config.yaml
dataset: "short read English sentences (LibriTTS-R)"
norm: "layernorm"
stem: "single"
beta1: 0.9
merge_dims: true
adamw_lr_other_params: 0.0012
epochs: 149.4
warmup_steps: 450
Rows from block 11 of a small sound classifier, named by matrix and row number. Rows with one number belong to one channel. Each number is 128 + 24 x the weight over its row's rms, rounded and kept within 0 to 255. All counts start at 0.
After each channel's rows are labels from the 100 clips, of 14848, where the channel reaches its highest value: "top examples" is what is common among them. Only what is clearly more common there than usual is listed. The data: short read English sentences (LibriTTS-R). In brackets: how many of the 100, against the usual share in percent.
# convs0: first width-9 conv (model.blocks.11.convs.0.weight, 192x192x9, each kernel summed), inputs 0-191
# convs1: second width-9 conv (model.blocks.11.convs.1.weight, 192x192x9, transposed, each kernel summed), outputs 0-191

convs0.54 [145 122 155 145 166 150 105 140 132 131  73 152 117 130 110 123 103  95 129 144  99 168 112  87 135 137 109 130 153  99 136  97 150 141 150 178 121 124 125 134 105 114 138 152 125 137 130 155  78 158 114 123  94  98 107 114 130 186 106 199 150 134 148  95  96 160 122 143 114 104 128 126 142 136 119 111  97 158 115 159 123 106 131 116 150 108 138 116 126 128 139 121 127 129 120 151 156 147 127  82 154 141 124 102 159 153 145 138 122 132 116  88 105 122 126  78 159 114 115 156 128 105 140 133  91 157 104 104  93 114 165 125 143 125 129 134  97 116 114 134  62 145 124 151  99 175 129 153 108 109 127 144  87 127 110 133 119 131 129 109 115 148 119 105  97  53 140 134 137 171 123 142 133 171 116 121 110 153  92 122  94 146 119 121 126 165 134 157  91 199 136 166]
convs1.54 [118 142 156 102  98 142 140 110 131 131 131 125 135 132 137 117 126 101 129 100 164  74 139  90 128 170 109 119 109  83 146 153  83 168 123 139 172 120 149 128 140 104  90 132 115 113 144 163 171 111  94 122 152 135  96 114 163 132  86 158 129  86  85 111 102 140 178 127 131 102 103  78 127 119 143 166 216 119 118 154 142 143 149 111 147 131 138 100 157 128 136 141 145 105 161 108 126  96 110 184 136 118 120 129 136 145  97 107 121 136  97 122 140 130 115 123 107 141 133 134  79 104 154 130 110 180 126 131 173 126  99 140 105 102 126 121 139 102 130 114 147 152 108 133 157 113 159 151 125 140 136 144 172 133 145 166 158 107  78 142 123 123 163 137  96 149 100  94 146 122 123 110 142 112 133 117 122 150 109 140 126  92 142 124  83 143 122  88  97 125 150 157]
top examples: voice: female (98 vs 53.8)

convs0.6 [144 170 115 133 167  86 140 140 159 162  93 147 156 111  92 150 134 134 120  76 115 141 163 142 118 158 122 120 151 104 155 125 186 129 118  97 163 179 128 141 140 167 141 115 126 146 128  95  97 132 142 121 124  86 147 137 104 113  79 106 121 195 173 127 119 143 108  68 104 109  99 127 148 147 142 154 143 184 130 129 104  89 158 113 144 120 136 154 167  96 104 121 105 126  98 121 151 157 106 114 107 164 121 144  84 128 133 118 138 121  96 100 172 153 129 156 128 140 145 108 131 172 114 113 142 144 147 143  82 130 109 114 118 145 159 165 118 107 129 118 159  91 124 113  95 118 133 115 143 127 112 143 134 153 135 126 128 138  94 122 101 123 102 146 128 160 149 117 105 123 102 131 139 137 157 189 106 138 123 121 109 114 102 114 110 160  96  93 127 149 163 115]
convs1.6 [133 115 116 102 116 155 109 165 118 140 100 148 105 136 143 137 142  80 148 121 132 159 153 119 106 153  85 134  71 107 139 114 101 107 102 143 164 144 162 131 118 130 124  67 151 181 123 116 157 147  94 114 138 159 139 124 160 112 147 116 154  78  85  96 162  87 155 125 159 144  91 124 168 124 128 157 169  94 148 125 143 168 146 131 125 134 156 119 103 166 161 132 138 125 148  95 161 113 115 154 108 132 105 123 150 101  87 162 119 121 149 148  77 129 116 130 158  75 101  92 126  75 139 129 145 138 154 133 131 144 113 149 122 167 158 141 141 124 142 137 134 120  84 117 181 122 164 136 118 113 126 153 123 116 119  91 120 105 125  95 142 164 123 117 114 129 138  86 144 183 110 144 106 109 117 121 128 106 132 157 115 119 128 141 125  94 153 115 123 156 105 107]
top examples: voice: female (97 vs 53.8)

convs0.178 [170 107 152 128 133 132 167 131 133 114 119 152 159 126 166 118 104 139 148 107 140 160 123 120  99 106 128 157 101 125 100 118 114 118  88 137 145 109 162 128  75 124 129  88 157  80 148 158  95 142  97 108 125 119 114 111 137 140 131 118 150 100 114 115 120 157  80 116  92 160 136 155 114 157 144 160 134 104 126  82 160 112 115 114 119 123  55 164 170 115 154 145 138 106 133 146 145 142  68  79 114 140 146 104 184 137 123 161  85 133 162  67 136 112 121 155 108 136 114 132 122 140 183 115 123 166 145 151 150 114 164 139 119 129 121 104  81 104 100 138 104 120 128 142 145 106  92 150 119 173 147 126 133 160 108 113 146  93 133 102 141 145 131 138 157 130 127 141 134 114 112 140 134 143 155 149 150 149 132 150 154 115  98  80 150 143 138 157 105 154 115 119]
convs1.178 [ 93 152 136 106 143  98 164 122 137 119 129  87  67 123 149 126 155 123 139 100 158 105 145  84 104 111 152 171 123 119 137 125 144 105 148 155 150 136 148 165 148 134 153 160 114 116 111 117 124  90 154  98 102 134 175 113 129 111  74  99 106 100 135 102 157 126 131 162 152 145 119 128 134 115 140 116 137 170 132 129  93 138 121 137 134 174 129 121 107 129 139 112 153 126 129 129 110 138 187 165 153 129 143 138 107 151 147  88 174 100  79 144 141 168 152 140 196 157  57 128 134  87 143 135 128 106  96 128 135 134 111 135 125 154 122 127 107 141 146 127 132 159 101 159 149 100 145 136 140 152 101 135 146 123 165  90  91 173  87 135 131 156 132 117 107 133 139 111 125 127  68 154 159 114 145 128 123 154  94 139 110 120 150 131 124 109 117 125 152 119 176 134]
top examples: voice: female (92 vs 53.8)

convs0.110 [104  99 119 126  92 117 132 155 165 145 144 132  90  98 150 134  84 105 128 132 134 143 118  98 116 112 130 143 124 140  95  71  76 111 123 143 111 147  99 112 127 146 135 106 132 174 121 137 145 102 138 200 113 126 104 164 111 160  89 131 112 118 173 143 142 129 152 145 109 131 116 146 122 114 117 130 137  90 102 119  94 141 130 154 101 111 114  84  85 127 133 109 148 125 153 110 125 116 164 118 105 109 140 157 128 140  85 139 125 118 170 146  80 174 107 139 184 134 144 165 106 161 119 156 123 119 103 102 159 129 117 114 120 102 142 104 119  93 108 105 141 143 127 159 110 133 146 105 112 155 150 144 128 142 149 119 110 156 149 123 193 142 120 147 126 129 131 201 140 117 142 109 100 182 166 126 138  99 136  86 157 140  99 174 159 126 134 118 155 135 127 111]
convs1.110 [151 127 140 107 138  92 127 121 113 127 157 137 122 161 130 151 155 138 125 151 126 140  92  84 140 135 136 117 140 131 115 158 162 134 134  97 100 130 100  94 160  94  91 154 141 122  95 110 101 178  93  88 109 124 123 164 105 113 132 101  60 146 157 156 124 128 125 133 120 146 101 153 164 118 130 102 120 126 150 140 114 105 121 119 106 141 116 170 138 150 143 108 126 131 154 128 128 151  93 134 114 136 149 146 134 172 134 111 113 156 115 114 137 137 123 114  77 107 162 101 122 116 163 115 128 107 109 150  81  64 143 131 136 125 198 121 153 161 148  88 111 146 102 111 103 141 110 117 148 116 129 147 142 145  91 130 174 132 111 130 147 139 123 115 137 101 127  89  91 125 144 120  74  77 120 133 167 127  94 144 114  89 183 119  94 136 137  86 148 177 106 113]
top examples: voice: male (94 vs 46.2)

convs0.61 [121 118 106 141 132 155 128 173  99 150 142 190  83 128 112 147 123 109 192 163  96 126 124 136 108 133 144  61 158 100 172 123 164 155 164 157 107 122 104 119 151 120 130 136 162 151 127 147 150 113 109 120 137 130 131 121 108 128  92 156 118 131 120 128 109 158 145 118 136 141 132  98 183 120 123 130 127 135 121 143 110 126 115 137 123 154  85 151 107  99 142 134 105 143 127 171 109 133 145 118 129 200 141  86 134 143 138 157 104 110 155 101 111 103  92 106 131 121 132 117 122  92  89 147 104  99 120 129 157 139 152 152 123  90 106 122 138 132 170  98 118 132 122 100 114 152 178 110  94 121 133 108 104 124 122 126 117 161 112 144 120 150 131  85 106 139 121 140 111 131 220 146 129 124  89 140 140 129 112 170 115 117 166 152  81 115 118 119 159 128  92 129]
convs1.61 [142 151 137 135 122 151 156 127 152  94 143 115 105 135 125 168 130 128 126  98 122 129 125 136 128 119 145 147 137 120 146 142  95 177 147 115 106 132 135  85 121 130 109 183  91 101 163 121 115 144 134 141  98 130 119  94 134 128 132  96 119  78 101 105 160 131 141 122 144 148 136 152  71 114 119 153 106  99 152 119 115 121  99 152 122 119 112 145 146 106 105 122 169  88 112 166 149  91 111 163 124  64 127 115 133 113 170 105 121 111 113 113 107 130  93 164 130 178  90 150 117 120 139 140  97 163 133 136  93 118 131  99 114 147 153 169 108 145 159 174 107 115 113 101 132 112 118 115 118 134 148 183 110 124 158 111  82 116 102 154 134 119 148 152  91  93 135  99 172 125 175 153 145 113 136 139 111 143 161 152 136 113 125 130 115 171 102 121 125 107 209 154]
top examples: the word "of" (28 vs 9.6)

convs0.87 [155 112 116 122 163 138 130 161 152 157 163 130 200 102 155 136 126 170 149 135 131 105 141  85 146 133  89 183 134 124  96 132 140 100  96 158 160 118 148 139 135 127 105 111 154  92 117 113 141 130 109 158 155  85 105 129 150  98 113  94 128 119 159 108 130 145 126 157 158 144 145 149 104 155 110 116 123 131 102 119 127 153 167 112  97 134  97  96 135 131 105 156 126 108 134 136 151 166  53  68 106 138 166 114 115 125 144 145 112 126 101  96 106 178 141  99 103 117 109 128 155 117 149 119 116 104 172 138 141 134 156 149 124 126 140  98 125 147 124 165 105 141 147 140 111  83 161 108 154 145 129 131  87  72  83 146 165  98 105 150 133 147 148 127 128  96 120 126 107 125 110 106 146 135 154  80 133 158 149 135 120 112 130 112 139 133 129 140 151 107 154  94]
convs1.87 [165 155 125 137 144  86 147 171 124 132 104 105 119 125 148 133 126 127 143 108 144 155 120 163 129 119 148 150 105 132 155 146 153 141 140 146 130  65 110 123 144 129 139  59 164 102 133 113 141 102 178 105 115  79 183 138  80 115 148 126 142 109 141 138 145 125 184 116  94 132 132 136 139 112 104 115 127 162 146 112 117 101 135 152 162 148  84 156 117 152 118 136 135 179 124 150 111 124 141 163 110 146 103 146  94 145 152 144 133 101 155 125 105 128 167 117 184 146 134 122 118 136 145 151 174 135 130 149 121 171  76 113 157 132 118 113 107  94  73 107 145 147 101 172 142 150 129 105 132 136 105 115 120 169 102  94 103 116  92 106 122 133 133 139 109 141 173 126 124 115  99 116 151 142 152 183 138 114 109 122 128 124 127 164 148 104 147 137 106 135 170 110]
top examples: voice: female (98 vs 53.8)

convs0.66 [149 115 148 133 140 116  90 172 167 147  87 180 160 148  97 147 110 128 108 103  82 132 128 151 153 152 112 133 113 111 105 120 158 173 143 139 138 101 141 144 144 113 117  92 149 117  97 108 151 147 116 150 132 142 136 158 128 132 147  93 112 133  68 119 103 113 127 128 126  93 112 127  95  76 110 126 134  48 126 129  99 117 133 100 122  99 152 129 119 148 110 147 146 112 118 113 127 148 140 121 115 122 113 160 129 102 120 108 115 150  85  79 106 140 133 125 110 114 137 109 150  91 122 126 147 133 144 106 131 167 101 134 243 120 140 127 165 117 143 134  96 121 160 124 170  94 111 172 143 113  89 111 129 140 128 117 139 120 139 109  87 133 126 133 117 130 174 148  90 127 120 142 169 144  95 146 132 130 144 123 137 107 108 112 175 138 147 144 125 130  96 121]
convs1.66 [126 145  92 146 162 173 139 117 128 147 111 116 127 147 120 123 141 109 140  99 102  87 170 118 101 132 131 107 121 138 116 151 168 120  91 123 107 108 150 133 103 143 108  83 148 134 110 176 108 143 120 155 141 119 165 123 166 111 119 170 114 143 128 111 135 157 154  95 101 154 127 160 162 165 107 152 138  86 132 130 157 138 120 126 138 126 178 127 105 123 117 102 130 153 101  87 156 121 119 138  96  95 175 121 136 124 105 157  86 137 104 134 158 145 122 129  88 131 140 105 152 106 144 160 153 124 147 154 129 182 127 125  97 129 109 112 136 141 168 102 192 127 112 135 177 110 141 138 177 127 118 131 203 157 173  99 158 136 122 148 131 151 122  82 129 132 104 145 114 134 135 119  95 165 127 122  95 158 150 169 120 152 101 105  99 134 117  93 125 131 107 140]
top examples: voice: female (100 vs 53.8)

convs0.139 [150 147 127 130 138 138  90 150 101 147 125 112  83 106 120 156 139 128  99 159 155 100 173 105 161  85 127 124 119 121 117  99 110 121 105 145 164 129 113 125 148 134 140  93 139  99  99 139 159 109 132 168 120 142 156 167  82 144 217 100 113 120 137 137 131 139 133 156  99 120 103 120  79 141 142 132 106 117 167 130 136 172 152 177 120 128 145 132 150 144 148 105 157 114 147 139 130 123 144 167 120 122 125  94  95  78 140 148 114  94 125 140 136 126 139 116 154 153 114 131  95 132 126 124 115 126  57 157 125  92 137 128 118 162 142 103 151 132 110  78 126 126 112 148  90 121 163 102 133 127 115 162  66 123 133 133  83 148  98 159 117 152 118 115 120 147 145 101 128 149  71 159 153 140 134 103 152 142 141 152 115 137  93 151 150 119 162 136 110 118 162 119]
convs1.139 [142  88 100 161 150 125 161 105 140 122 164 127 114 138 144  90 143 128 171 115 122  93 141 130 106 158 132 137 108  97 111 155 133 153 113 130 137  74  95 138 151 121 126  89 134 105 133 130 111  99 129 128 128 135 135 151 140 157  76 138 140 119 122 143 120 142 153 103 147 107 114 139 168 106 100 137 150 107 122 103 122 130 132 110  98 188 159 150 161 131 161  98 142  92 191 172 149 165 123 110 122  87 142 196 101 156 138  97 136 135 129 150 127 125  96 160 143 120 147 123 105 152 125  73 131 148 180 147 139 130  94 107 114  76 103 140 120  91 154 151  97 158 151 127 115 158 131 114 146 148 103  98 140 159 118  95 160 133 117 165 100 161 148 168 137 130 107 117 109 135 127 120 106 132 147 103 131  98 103 148 132 107 172 132 100 100 165 121 149 113 126 106]
top examples: voice: male (98 vs 46.2)

convs0.67 [169 115 118 132 146 146 156 125 160 124 129 142 109 137 126 133 138 116 100 167 144 115 113 114 115 104 134 112 135 116 149 117 121 122 116 155 121 140 111 128 114 111 112 189 152 196 127  97 130 114 132 108 127 145 131 121 112 136 105 140 131 136 118 106 126 140 133 107 166 130 178 108 160 116 117 138 114 131 108 151 127 152 125 110 100 107 153 149 143 131 144 109 146 138 157 144  98 146 140 115 102 137 113 133 129 113 133 119 147  84 147 124 147 163 141  89 127 132 116 148 100 150 123 141 109 127 106  96 110 135 173 112 126 123 126 136 143 105 198 123  74 121 127 131 118 174 137 106 104 124 131 168 137 147 163 121 120 138 136  82 115 171 136 132 153 110 155 125 116 140 255 101 106 121 144 124 164 180  97 186 115 121 184 114 119 139 136 141 150 133  98 118]
convs1.67 [132 144 135 132  97 107 146 128 114 150 130 132 149 157 105 122 123 136 150 113 128 136 143 147 120 141 149  83  97 130 130 142 134 135 166 133 110 129 105 108 114 137 134 184 116 103 148 169  98 116 102 124 103 148 142 138 119 136  67 101 139 104 121 119 101 118 155 144 126 129 153 129  65 114 138 128 122  99 135 128 132  89 177 162 128 139 147 106 129 118 119 126 161 138 132 144 132 111 110  92 124 146 115 138 127 125 141 141  97 120 116  94 109 137 139 130 108 113 122 153  95 190 166 110 141 122 131 104 148  93 152 128 113 136 121 150 126 160 158 128 102  99 142 144  61 142 119 133 115  80 103 161 123 110 154 141 128 138  93 140 130 101 208 149 150 134 135 166 175 157 171 100 116 102 105  84  57 144 166 140 128 154  73 171 125 150 134 134 125 178 133 151]
top examples: voice: female (88 vs 53.8); the word "of" (26 vs 9.6)

convs0.184 [156 127 149 112 121 133 145 159 187 131 145 100 114 112 162 147 131 144 145 132 109 116  94 154 164 102 167 163 123 111  75 112  94 157 130 142 109  98 115 102 123 120  94 104 121 102 118 152  93 121 126 133 105 122 151 127 142 118  88 138 100 141 128 140 122 103 142 156 109 144 141 138 124 109 149 127 132 162 131 120 148 125 167 118 154 113 104 138 165 116  92 189  96 166  82 132 166 132 128  88 122 129 100 115 110 121 148 123 138 118 137 137 104 122 143 137 141  95 120  73 122 128 144 149 171 129 136 148 164  98 170 155  93 172 113 107  90 119 121 144 110 135 133 126 134 149 130 129 120 158 152 156  86 134 142 127 123 123 128 153  94  80 162 117 106 141 128 151 126 110  58 156 152  48 145 136 108 137 115  90 102 104 142  89 102 106 135 111 128  98 164 119]
convs1.184 [127 157 106 118 157  78 123 147 131 152 114 145 137 144 132 135 116 178 186 100 125 114 106 118 138 114 125 153 150 138 126 127 174 138 126 131 127 106 119 163 112 130  65 127 127 114 156  98 122 110 119  93 165 120 115 115 104 121 166 108 126 137 164 111 139 123  63 151 155 129 151 119 140 137 136 149 137 118  84 130 126  86 100 126 114 134 130  78 114 116 120 157 104 125 138 105  83 136 177 136 123 162 152 123 154 133 107 109 122 145 116 148 113 133 138  86 112 159 119 152  95 156 108 109 118 124 118 127 115 139 124 145 147 145 182  73 139 138 130  90 167 130 122 122 131 126 139 148  92 145  86 105  74 110 130 150 139 170 139 148 152 144 164 131 168 147 129 107 135 126  73 113  97 104 131 145 149  86 109 138 167 162 112  80 165 116 137  87 132 117 175 141]
top examples: voice: female (99 vs 53.8)

convs0.117 [116  86  69 136 141 116 109 111 130 167 142 114 172 134 126 147 140 101 151 118 119 125 124  97 126 122 157 121  94 136 124 103 108 111 141 127 137 124 136 165 127 107 173 117 125 147 130 127 124  98 133 171 126 105  98 174 125 151 126 136 121 172 146 130 167  91 113 155  93 160 135 106 130 135 139 123 175 115 165 124 147 132  91 110 122 109 138 116  97 133  90 111 127 140  98 100 110 118 115 131 120 118 131 161 119 116  96 139 122 108 138 141 108 123 126 129 138 136 133 166 133 126 150 187 123 135 119 140 127  93 105 118 113 116  99 137 130 126 119 121 131 143 141 100 107 131  70 164 118 158 132  83 134 122 113 136 154 154 185 102 161 141  98 127 117 129 100 213  92  43 124 132 157 133 172 163 145 108 127 161 139 138 155 116  98 120 127 139  99  53 112 123]
convs1.117 [113 142 159 148 109 191 105 160  71 126 110 125 126  79 133 150 119 139  85 143 123 143 127 137 134 125 185 138 122 140 109 138 159 116 161 141 132 134 131 112 176 133 113 116 151 127 156 123 187  99 142 118  87 140 114 146  89 122 118 131 115 163  91 143  86 114 161  99 121 106 169 145 120 147 118 120  95 121 178 137 131  85 109 114 105 135 131 100 103 146 152 143 169 129 161 124 165 156 114 154 141  78 174 145 140 127 153 152 160  95  80 121 124  97 140 116 156 136 122 152 129 135 110 120 123 159 131 140 110 114 121 109 152 137 144 137 125 108 111  84  99 139 141 138  70 121  81  88 107 146 104 148 121 133 133 136 127 151  97 120 111 116 130 103 135 108  89 151 142 141 158  77 130 145 125 108 108 110 161  89 155 162 128 137 105 136 144 183 138 146 125 137]
top examples: voice: male (98 vs 46.2)

convs0.152 [139  71 147  96 131 104 165 158  78 112 144 131 113 151 150  95 120 182 148 126  87  83 117 120 147  89 135 118 160 125 158 120  83 125 130 138 133 118 124 141 114 143 146 167  91 178 133 134 165 104 131 141 127  89 137 142 132 132 107 177 108 163 113 109  99 115 149 101 155 135 142 107  90 119 166 121 143 152 100 119 112 175 134 111 133  83 142 149 120 144 153 185 169 114 172  79 165 106 149 122 125 136  90 133 125 156 136 141 103 110 104  99 103 165 173 117 116 118 123  84 117 116 109 167 145 152 158 114 109 132 122  73 106 147 129 135 152 126 110  83 107  96 138 124 151 130 147 103 125 143 126 146  99 131 127  99 112 116 127 122 156 140 158 140 140 140 100 117 126  94 111 122 125 112  94 155 139 105 126 125 129 158 107 105 148 151 148 173 125  93 129 112]
convs1.152 [ 99 104 125 117 124 153 127  92 151 128 112 157 155 102 155 153 127 114 164 148 113 120 110 116 118 110 151 134 108 130 148 137 151 168 128  86 109 116 137  75 120 135 161  51 105 126  99 108 133 117  94 188 136 103 113 116 118 157 140 124 155 108 144 115 121 145 134 147  80 100 117 142 103 100 102 107 127 151 126 122 134  82 154 157 104 173 134  80 163 136 136 139 135 154 164 138  73 134 154  91 128  98 120 106 165 129 146 133 162 113 101 138 102 160 184 150 110 119 139 132  80 112 132 146 119 130  80 131 144  92 134 128 105  95 152 109 135 118 137 120 122 128 103 178 126 156 114 108 112 154  73 136  78 138 116 187 133 107 120 112 107 144 161 145 171 160 145 144 152 146 157 111 131 103 158 111 130 125 129 149 137 106 148 100 123 133 138 118 132 126 115 118]
top examples: voice: female (96 vs 53.8)

convs0.51 [104 126 166  85 126 151 111 112  95 154 118 106  81 133 114 155 127  91 135 144 143 134 150 105 139  97 116 117 152  84 150 131 115  96 139 160  99 163 149 114 143 128 170 143 107 108 124 159 123 120 123 137  80 100 158 133 143 125 118 131 140 111 116 108 121 126  92 112 148 110 161  85 128  76 133 108 129  98 116 126 124 146 125 128  93 127 118 169 130 122 129 110 168 123 139 106 129 114 139 111 166  87 125  72 121 106 152 127  96 143 140 182 122  95 166 112 104  96 101 137 105 119  96 144 120 109 141 117 106 138  70 121 114 146 141  89 103 142 142  29 131 111 121 126 126 112 102  98 109 160 120 160 144 177 111 113  99 153 132 127 146 114 103 127 119 129 106 133 147 183 110 114 149  87 115 146 112 118 179 100 139 112 140 148 131 138 151 134 150 138  96  93]
convs1.51 [149 104 149 143 139 147 141 161 106 105 124  86 120 155  98 103 143 132 164 176 139 147 156  83 122 122 128 158 115 111 153 172 150 140  74  86 128 116 105  97 172 142 137 109 148 137 117 145 129 126 151 130 157 146 145 197 109 138 118  95 132 150 133 123 125 128 126  89 143 100 144 125  95 177 118 134 140 167 163 133 142 114 110 128 124 161 103  85 115 111 137  97 119 137 126 134 134 113 121 149 111 131 120  73  98 125 152 117 142  82 103 135 149 153 109 163 115 117 150 109 131 135 146 133 186 160 107 108 129  93 141 119 100 114  79 135 145  95 126 151 110 144 117 163 130  87 126 158 172 134 171 136 128 113 105 132 153 125 129 122 126 147  94 126 121 120 133  91 107 159 109  87 187 136 130 134 156 122 108  89 113 167 100 159 109 150 155 152 101 168 104 116]
top examples: voice: male (91 vs 46.2)

convs0.131 [142 153 147 117  99  87 149 180 162 136 155 108 132 123 103 132 126 143 132 108 104 138 130 112  96  99 156 134 151 114  99 172 124 130 120 165 109 146 143 104 111 139 132  92 151 146 116 140 130 135 139 106 144 147 162 146 171 117  86  86 133 140 127 139 127 133 150 163 149 133 112 144 180  89 102 119 137 165 140 113 111 130 126 100 122 118 166 121 128 140 110 104  99 167 119  83 167 107 132  90 106 192 146 108  78 117 117 114  99 125 124  79 121 160 114  71 141 126 121  83 140 116 137  90 129 120 139 175 128 113 132 143 139 161 132 112 142 108 129 129 130 154 137  76 117 114 109 114 117 105 129 123 129  98  93 128 128 164 182 113 136  89 151  80 112 131 147 145 103 137 142 126 152 133 126 173 136 114 187  76 124 150 122  84  94 138 132 153 117 131 156 132]
convs1.131 [113 131  82 162 118 144 105 132 110 124 140 128 143 130 172 106 128 126 166 138 150 145 120 153 144 124 112 193 124 130 146 123  93 123 101 108 114  68 113 151 150 139 135 111  92 119 132  81 151 138 138 159 103  47  86 117 204 139 177 130 160 103 143  99 114 136 120 144 116 113 124 131 120 139 142 142 122 158 109 106 139 105 140 123 127 148 134  81 105 118 107 166 160  95  90 128 118 137 169 143  85 102 149 102 143 127 115 109  88 138 138 141 146 122 161 131 149  97 161 129 125 114  95 131  94 134 158 141 134 129 116 151 135  91 165 155 106 123 126 145  99 120  99 116 162  93 140 133 137 113 114 129 159 121 130 139 101  86  97 107 134 130 143 119  89 118 112  88 121 120 106  90 102 109  84 104 129  91 123  90 128 117 131 124 171 147 130 169 131 143 137  95]
top examples: voice: female (100 vs 53.8)

convs0.81 [166 110 146 144 162  94 150 125 121 157 113 139 122 109 103 105 132 151 165 108 140 128 163 121 111 143  91 108  78 104 135 115 114 177 125 133 113 160 132 160 100 122 138 115 129 147 139  93 135 125 122 156 136 127  77 164 103 127 128 117 134 150 117 143 168 123 107 148 111 107 161 132 102 160 131 145 113 133 169 116 119 164 115 174 146 109 132 114 157 124 103 167 118  98 147 152 144 120 110 105 129  53 107 183 107 149 143 163 178 127 119 102 117 143 139 111 123 131 179 156 128 165 113 179 152 133 116 119 114 161 143 170 144 121 109 187  92 129 164 118  98 140 126 109 171 125 114 100 146  96 128 118 112 125 119 119 105 148 129 162 141 142  68 116 142 107 106 127 104 128 114 152 112  72 133 155 161 157 115 129 117 117 116 152 115 108 106  96 141 117 157 155]
convs1.81 [169 160 106 117 101 129 133 154 140 106 109 113 148 125 164 118 125 142 148 161 107 113 149 144 118 129 124 114 111 105 148 143 125 121 152  84 146 136 184 119 114 119 158 170 108 142 103 143 134 153 117 103 130 151 130 165 116 125  75 156 122 155 113 135  72 118 103 103 103 128 101 131 120  61 138 138 151 140 129 123 144 106 141 138 107 139 206 104 129 139 126 116 137 115 160 168 123 135  75 116 106 141  87  99 101 138 129 124 107 173 140 113 118 104 170 178  98 116 136 159 103 113  91 154 136 107 131 122 116 120 143 118 108 102 168  91 136 163 101  93 124 160 121 106 100 141 130 141 117 142 145 120 141 106 118 140 140  96 114 102 131 120 105 117 141 127 148 119 121 128 151 102 171 194 151  54 111 128 117 153 149 136 101 138 137 170 125 175 136 140 132 152]
top examples: voice: female (86 vs 53.8)