From a checkpoint of a small sound classifier.
Model: 11.5M parameters, log mel input, arch jasper, norm layernorm, activation relu, depths [3, 3, 8, 3], widths [192, 192, 192, 192].
Training: soap at rate 0.0015, 15200 steps.
Data: trained on short read English sentences (LibriTTS-R), 26041 training examples, 149.4 epochs.
Rows from block 6 of a small sound classifier, named by matrix and row number. Rows with one number belong to one channel. Each number is 128 + 32 x the weight over its row's rms, rounded and kept within 0 to 255. All counts start at 0. Numbers have three digits each.
After each channel's rows are labels from the 100 clips, of 14848, where the channel reaches its highest value: "strongest on" is what is common among them. Only what is clearly more common there than usual is listed. The data: short read English sentences (LibriTTS-R).
# convs0: first width-9 conv, stride 2 (model.blocks.6.convs.0.weight, 192x192x9, each kernel summed), inputs 96-191
# convs1: second width-9 conv (model.blocks.6.convs.1.weight, 192x192x9, transposed, each kernel summed), outputs 96-191

convs0.129:075159104140152175104117127167156126153166159123079103119124054148140124141082097131160153155118096141137168082194171125094232114106140150148126072115127104101130103087210147047151149098154125081190151104142120111085114137142144139129129085182053123113122116086175117157151126138103192116
convs1.129:058160212127162172108070133087056085179074102148056142142121105108063080150110133141170153143126105122176110105126133116148142116108151118115123215133166131134155108116102144134193149138025120147132129066140132102166110167119110151132127080178126101103104124182162151099138152105114115123
strongest on: voice: female

convs0.89:076092128169108118133110156145157183127140076090075158126142185131141189103131128158132085115092142100160160160128092128146166162124149173137160144115141102113115147106109170145152120135088174172090110192150151066120101141208116114098074128112119137154149181072137069140096179106185127118
convs1.89:099123089143173135100108132108142068121144156061096090062154127156149148108184125138168088146104082128109114146192187086112161072134123117133113174144131103147119102144120118119134108109069115121167118122174138091104123141151118125152119050096089151149151107095118129124183081150065190105
strongest on: voice: female

convs0.124:096140138114073138104050148100205129144145119112132089136127118102166122098110135143140120157129155151097114152167139186088118142159101124166072058088121138072083119076076067170174171127097124098110114139127147107154049145159107094167062144173082107143069176141111102121130108108158164185
convs1.124:115065160132155153139149172081128092121099157121094131157171113147117113094091121123139101163140105104132127088196118125144130114154100116127146140145146147136110120146113188079129125096091073118176105112188148153091169137121151117113101145123142153125103122149155104127161072104122056197
strongest on: voice: female

convs0.29:168108122099089111111133095127149100177113101169069151147116097066143080176075078133137153081130142098140147088101073125148133157137115092112077109172098066114153101141166176129113143142093096149086140142162133184111122134101135131144086106112141173083146092114126186090164097108126122113
convs1.29:118160212130162084135125119175145122088110152200169156123143129149119115097093107134148106153133128101206092099101116116048157099122157139162113135088147193121100109082128123099142154101167161114060160091197200142121186165115144176133093151080122066117144131129152125097132137122086157090
strongest on: voice: male

convs0.25:143091161144185166162148122119122147157091156099144151112114123151127146170174160117092149159102143166173160232077159111135110141144117138129167181133121067132185106124088165080098138085166126158181172136115135123134152085120162098085090162184093110147207100108133105186113131135091190147
convs1.25:137117138146117100113160085121121106082154114162208122187105120118145116123119137159135068128114115118090213097129150149077099175075126087137161160132042108110124096106146145065126117153097157179091131062097116156170146204114147105156135103125120201130213171127127158065158106125114106117
strongest on: voice: male

convs0.176:129062147158131205073111139117081114176127076130172134151100172104064128109144119130107119129125188149153249136135091182067157155176172121116109126147109085112108138124117091083063117145142122099126156114148158153171123120056120088108108119191126169161119156115157180141121053119126114078
convs1.176:122145193156103140144092117112110127132150181167081114060109092111161142171149113099102102180115132119109143099171120101113092177096118151184099091167107129112167145111113154127115153157150129154096184180164129173092150196083085114084099162134128162101112106149148093137176156085085177105
strongest on: voice: male; the word "was"

convs0.8:144065072158084096099155149148093110146124178091182079103139151111144078103141114131169162159123112132107132134163084102123142145131140162094086117168171110151159112143142151125107152166110098087134178158106117092134160131105091108152089061104104141113150170107138136054138076187132093110
convs1.8:155166128066092165102145082101117105179126080133125111106121162144160143116077106081084151141172108142129143112105109145131162145090114122093126098140118113113117081125161193065156110103078133120133143159191188123138141089117133115069109121185095055084065169154162117136074133143104132127
strongest on: the word "she"

convs0.120:106152127137077183151060125142141198185103129145170119131144153087131153120083160160130115147059137093102139168127125115119174107084114126100084172106169092099161148169123116097122124116115093099100206156121198140127058149161123156084086123162178111161131139130204130135131107075070173145
convs1.120:095152167188126121160084126211159112139111091105165106122160071155175124082116134109130134090134162053059117087105137147165115138125167088148131070114131124096089141139081171163151099143075079167089109153138140089115083147135135085084119082169159112178135099113120145136131135095163101115
strongest on: voice: male

convs0.100:187134165157130076123128081135101163153134074130141104141152130126194129140190090124143161114163139119138079123132133145176184138138138110123088141164131089102160174190097154113147100119152185124085094138136163139133123133050133097112148108126088144143170145129150080154122134125146137229
convs1.100:111119131117142224095181096207131061108085143135103136177135099164138126101178103156140094094122064147092144146120174119158175155074107164120163178046094152102137119105110074138115170092143159140051096065169140161117114074181120118129148182115132103116120146130142135203136123122118130133
strongest on: voice: female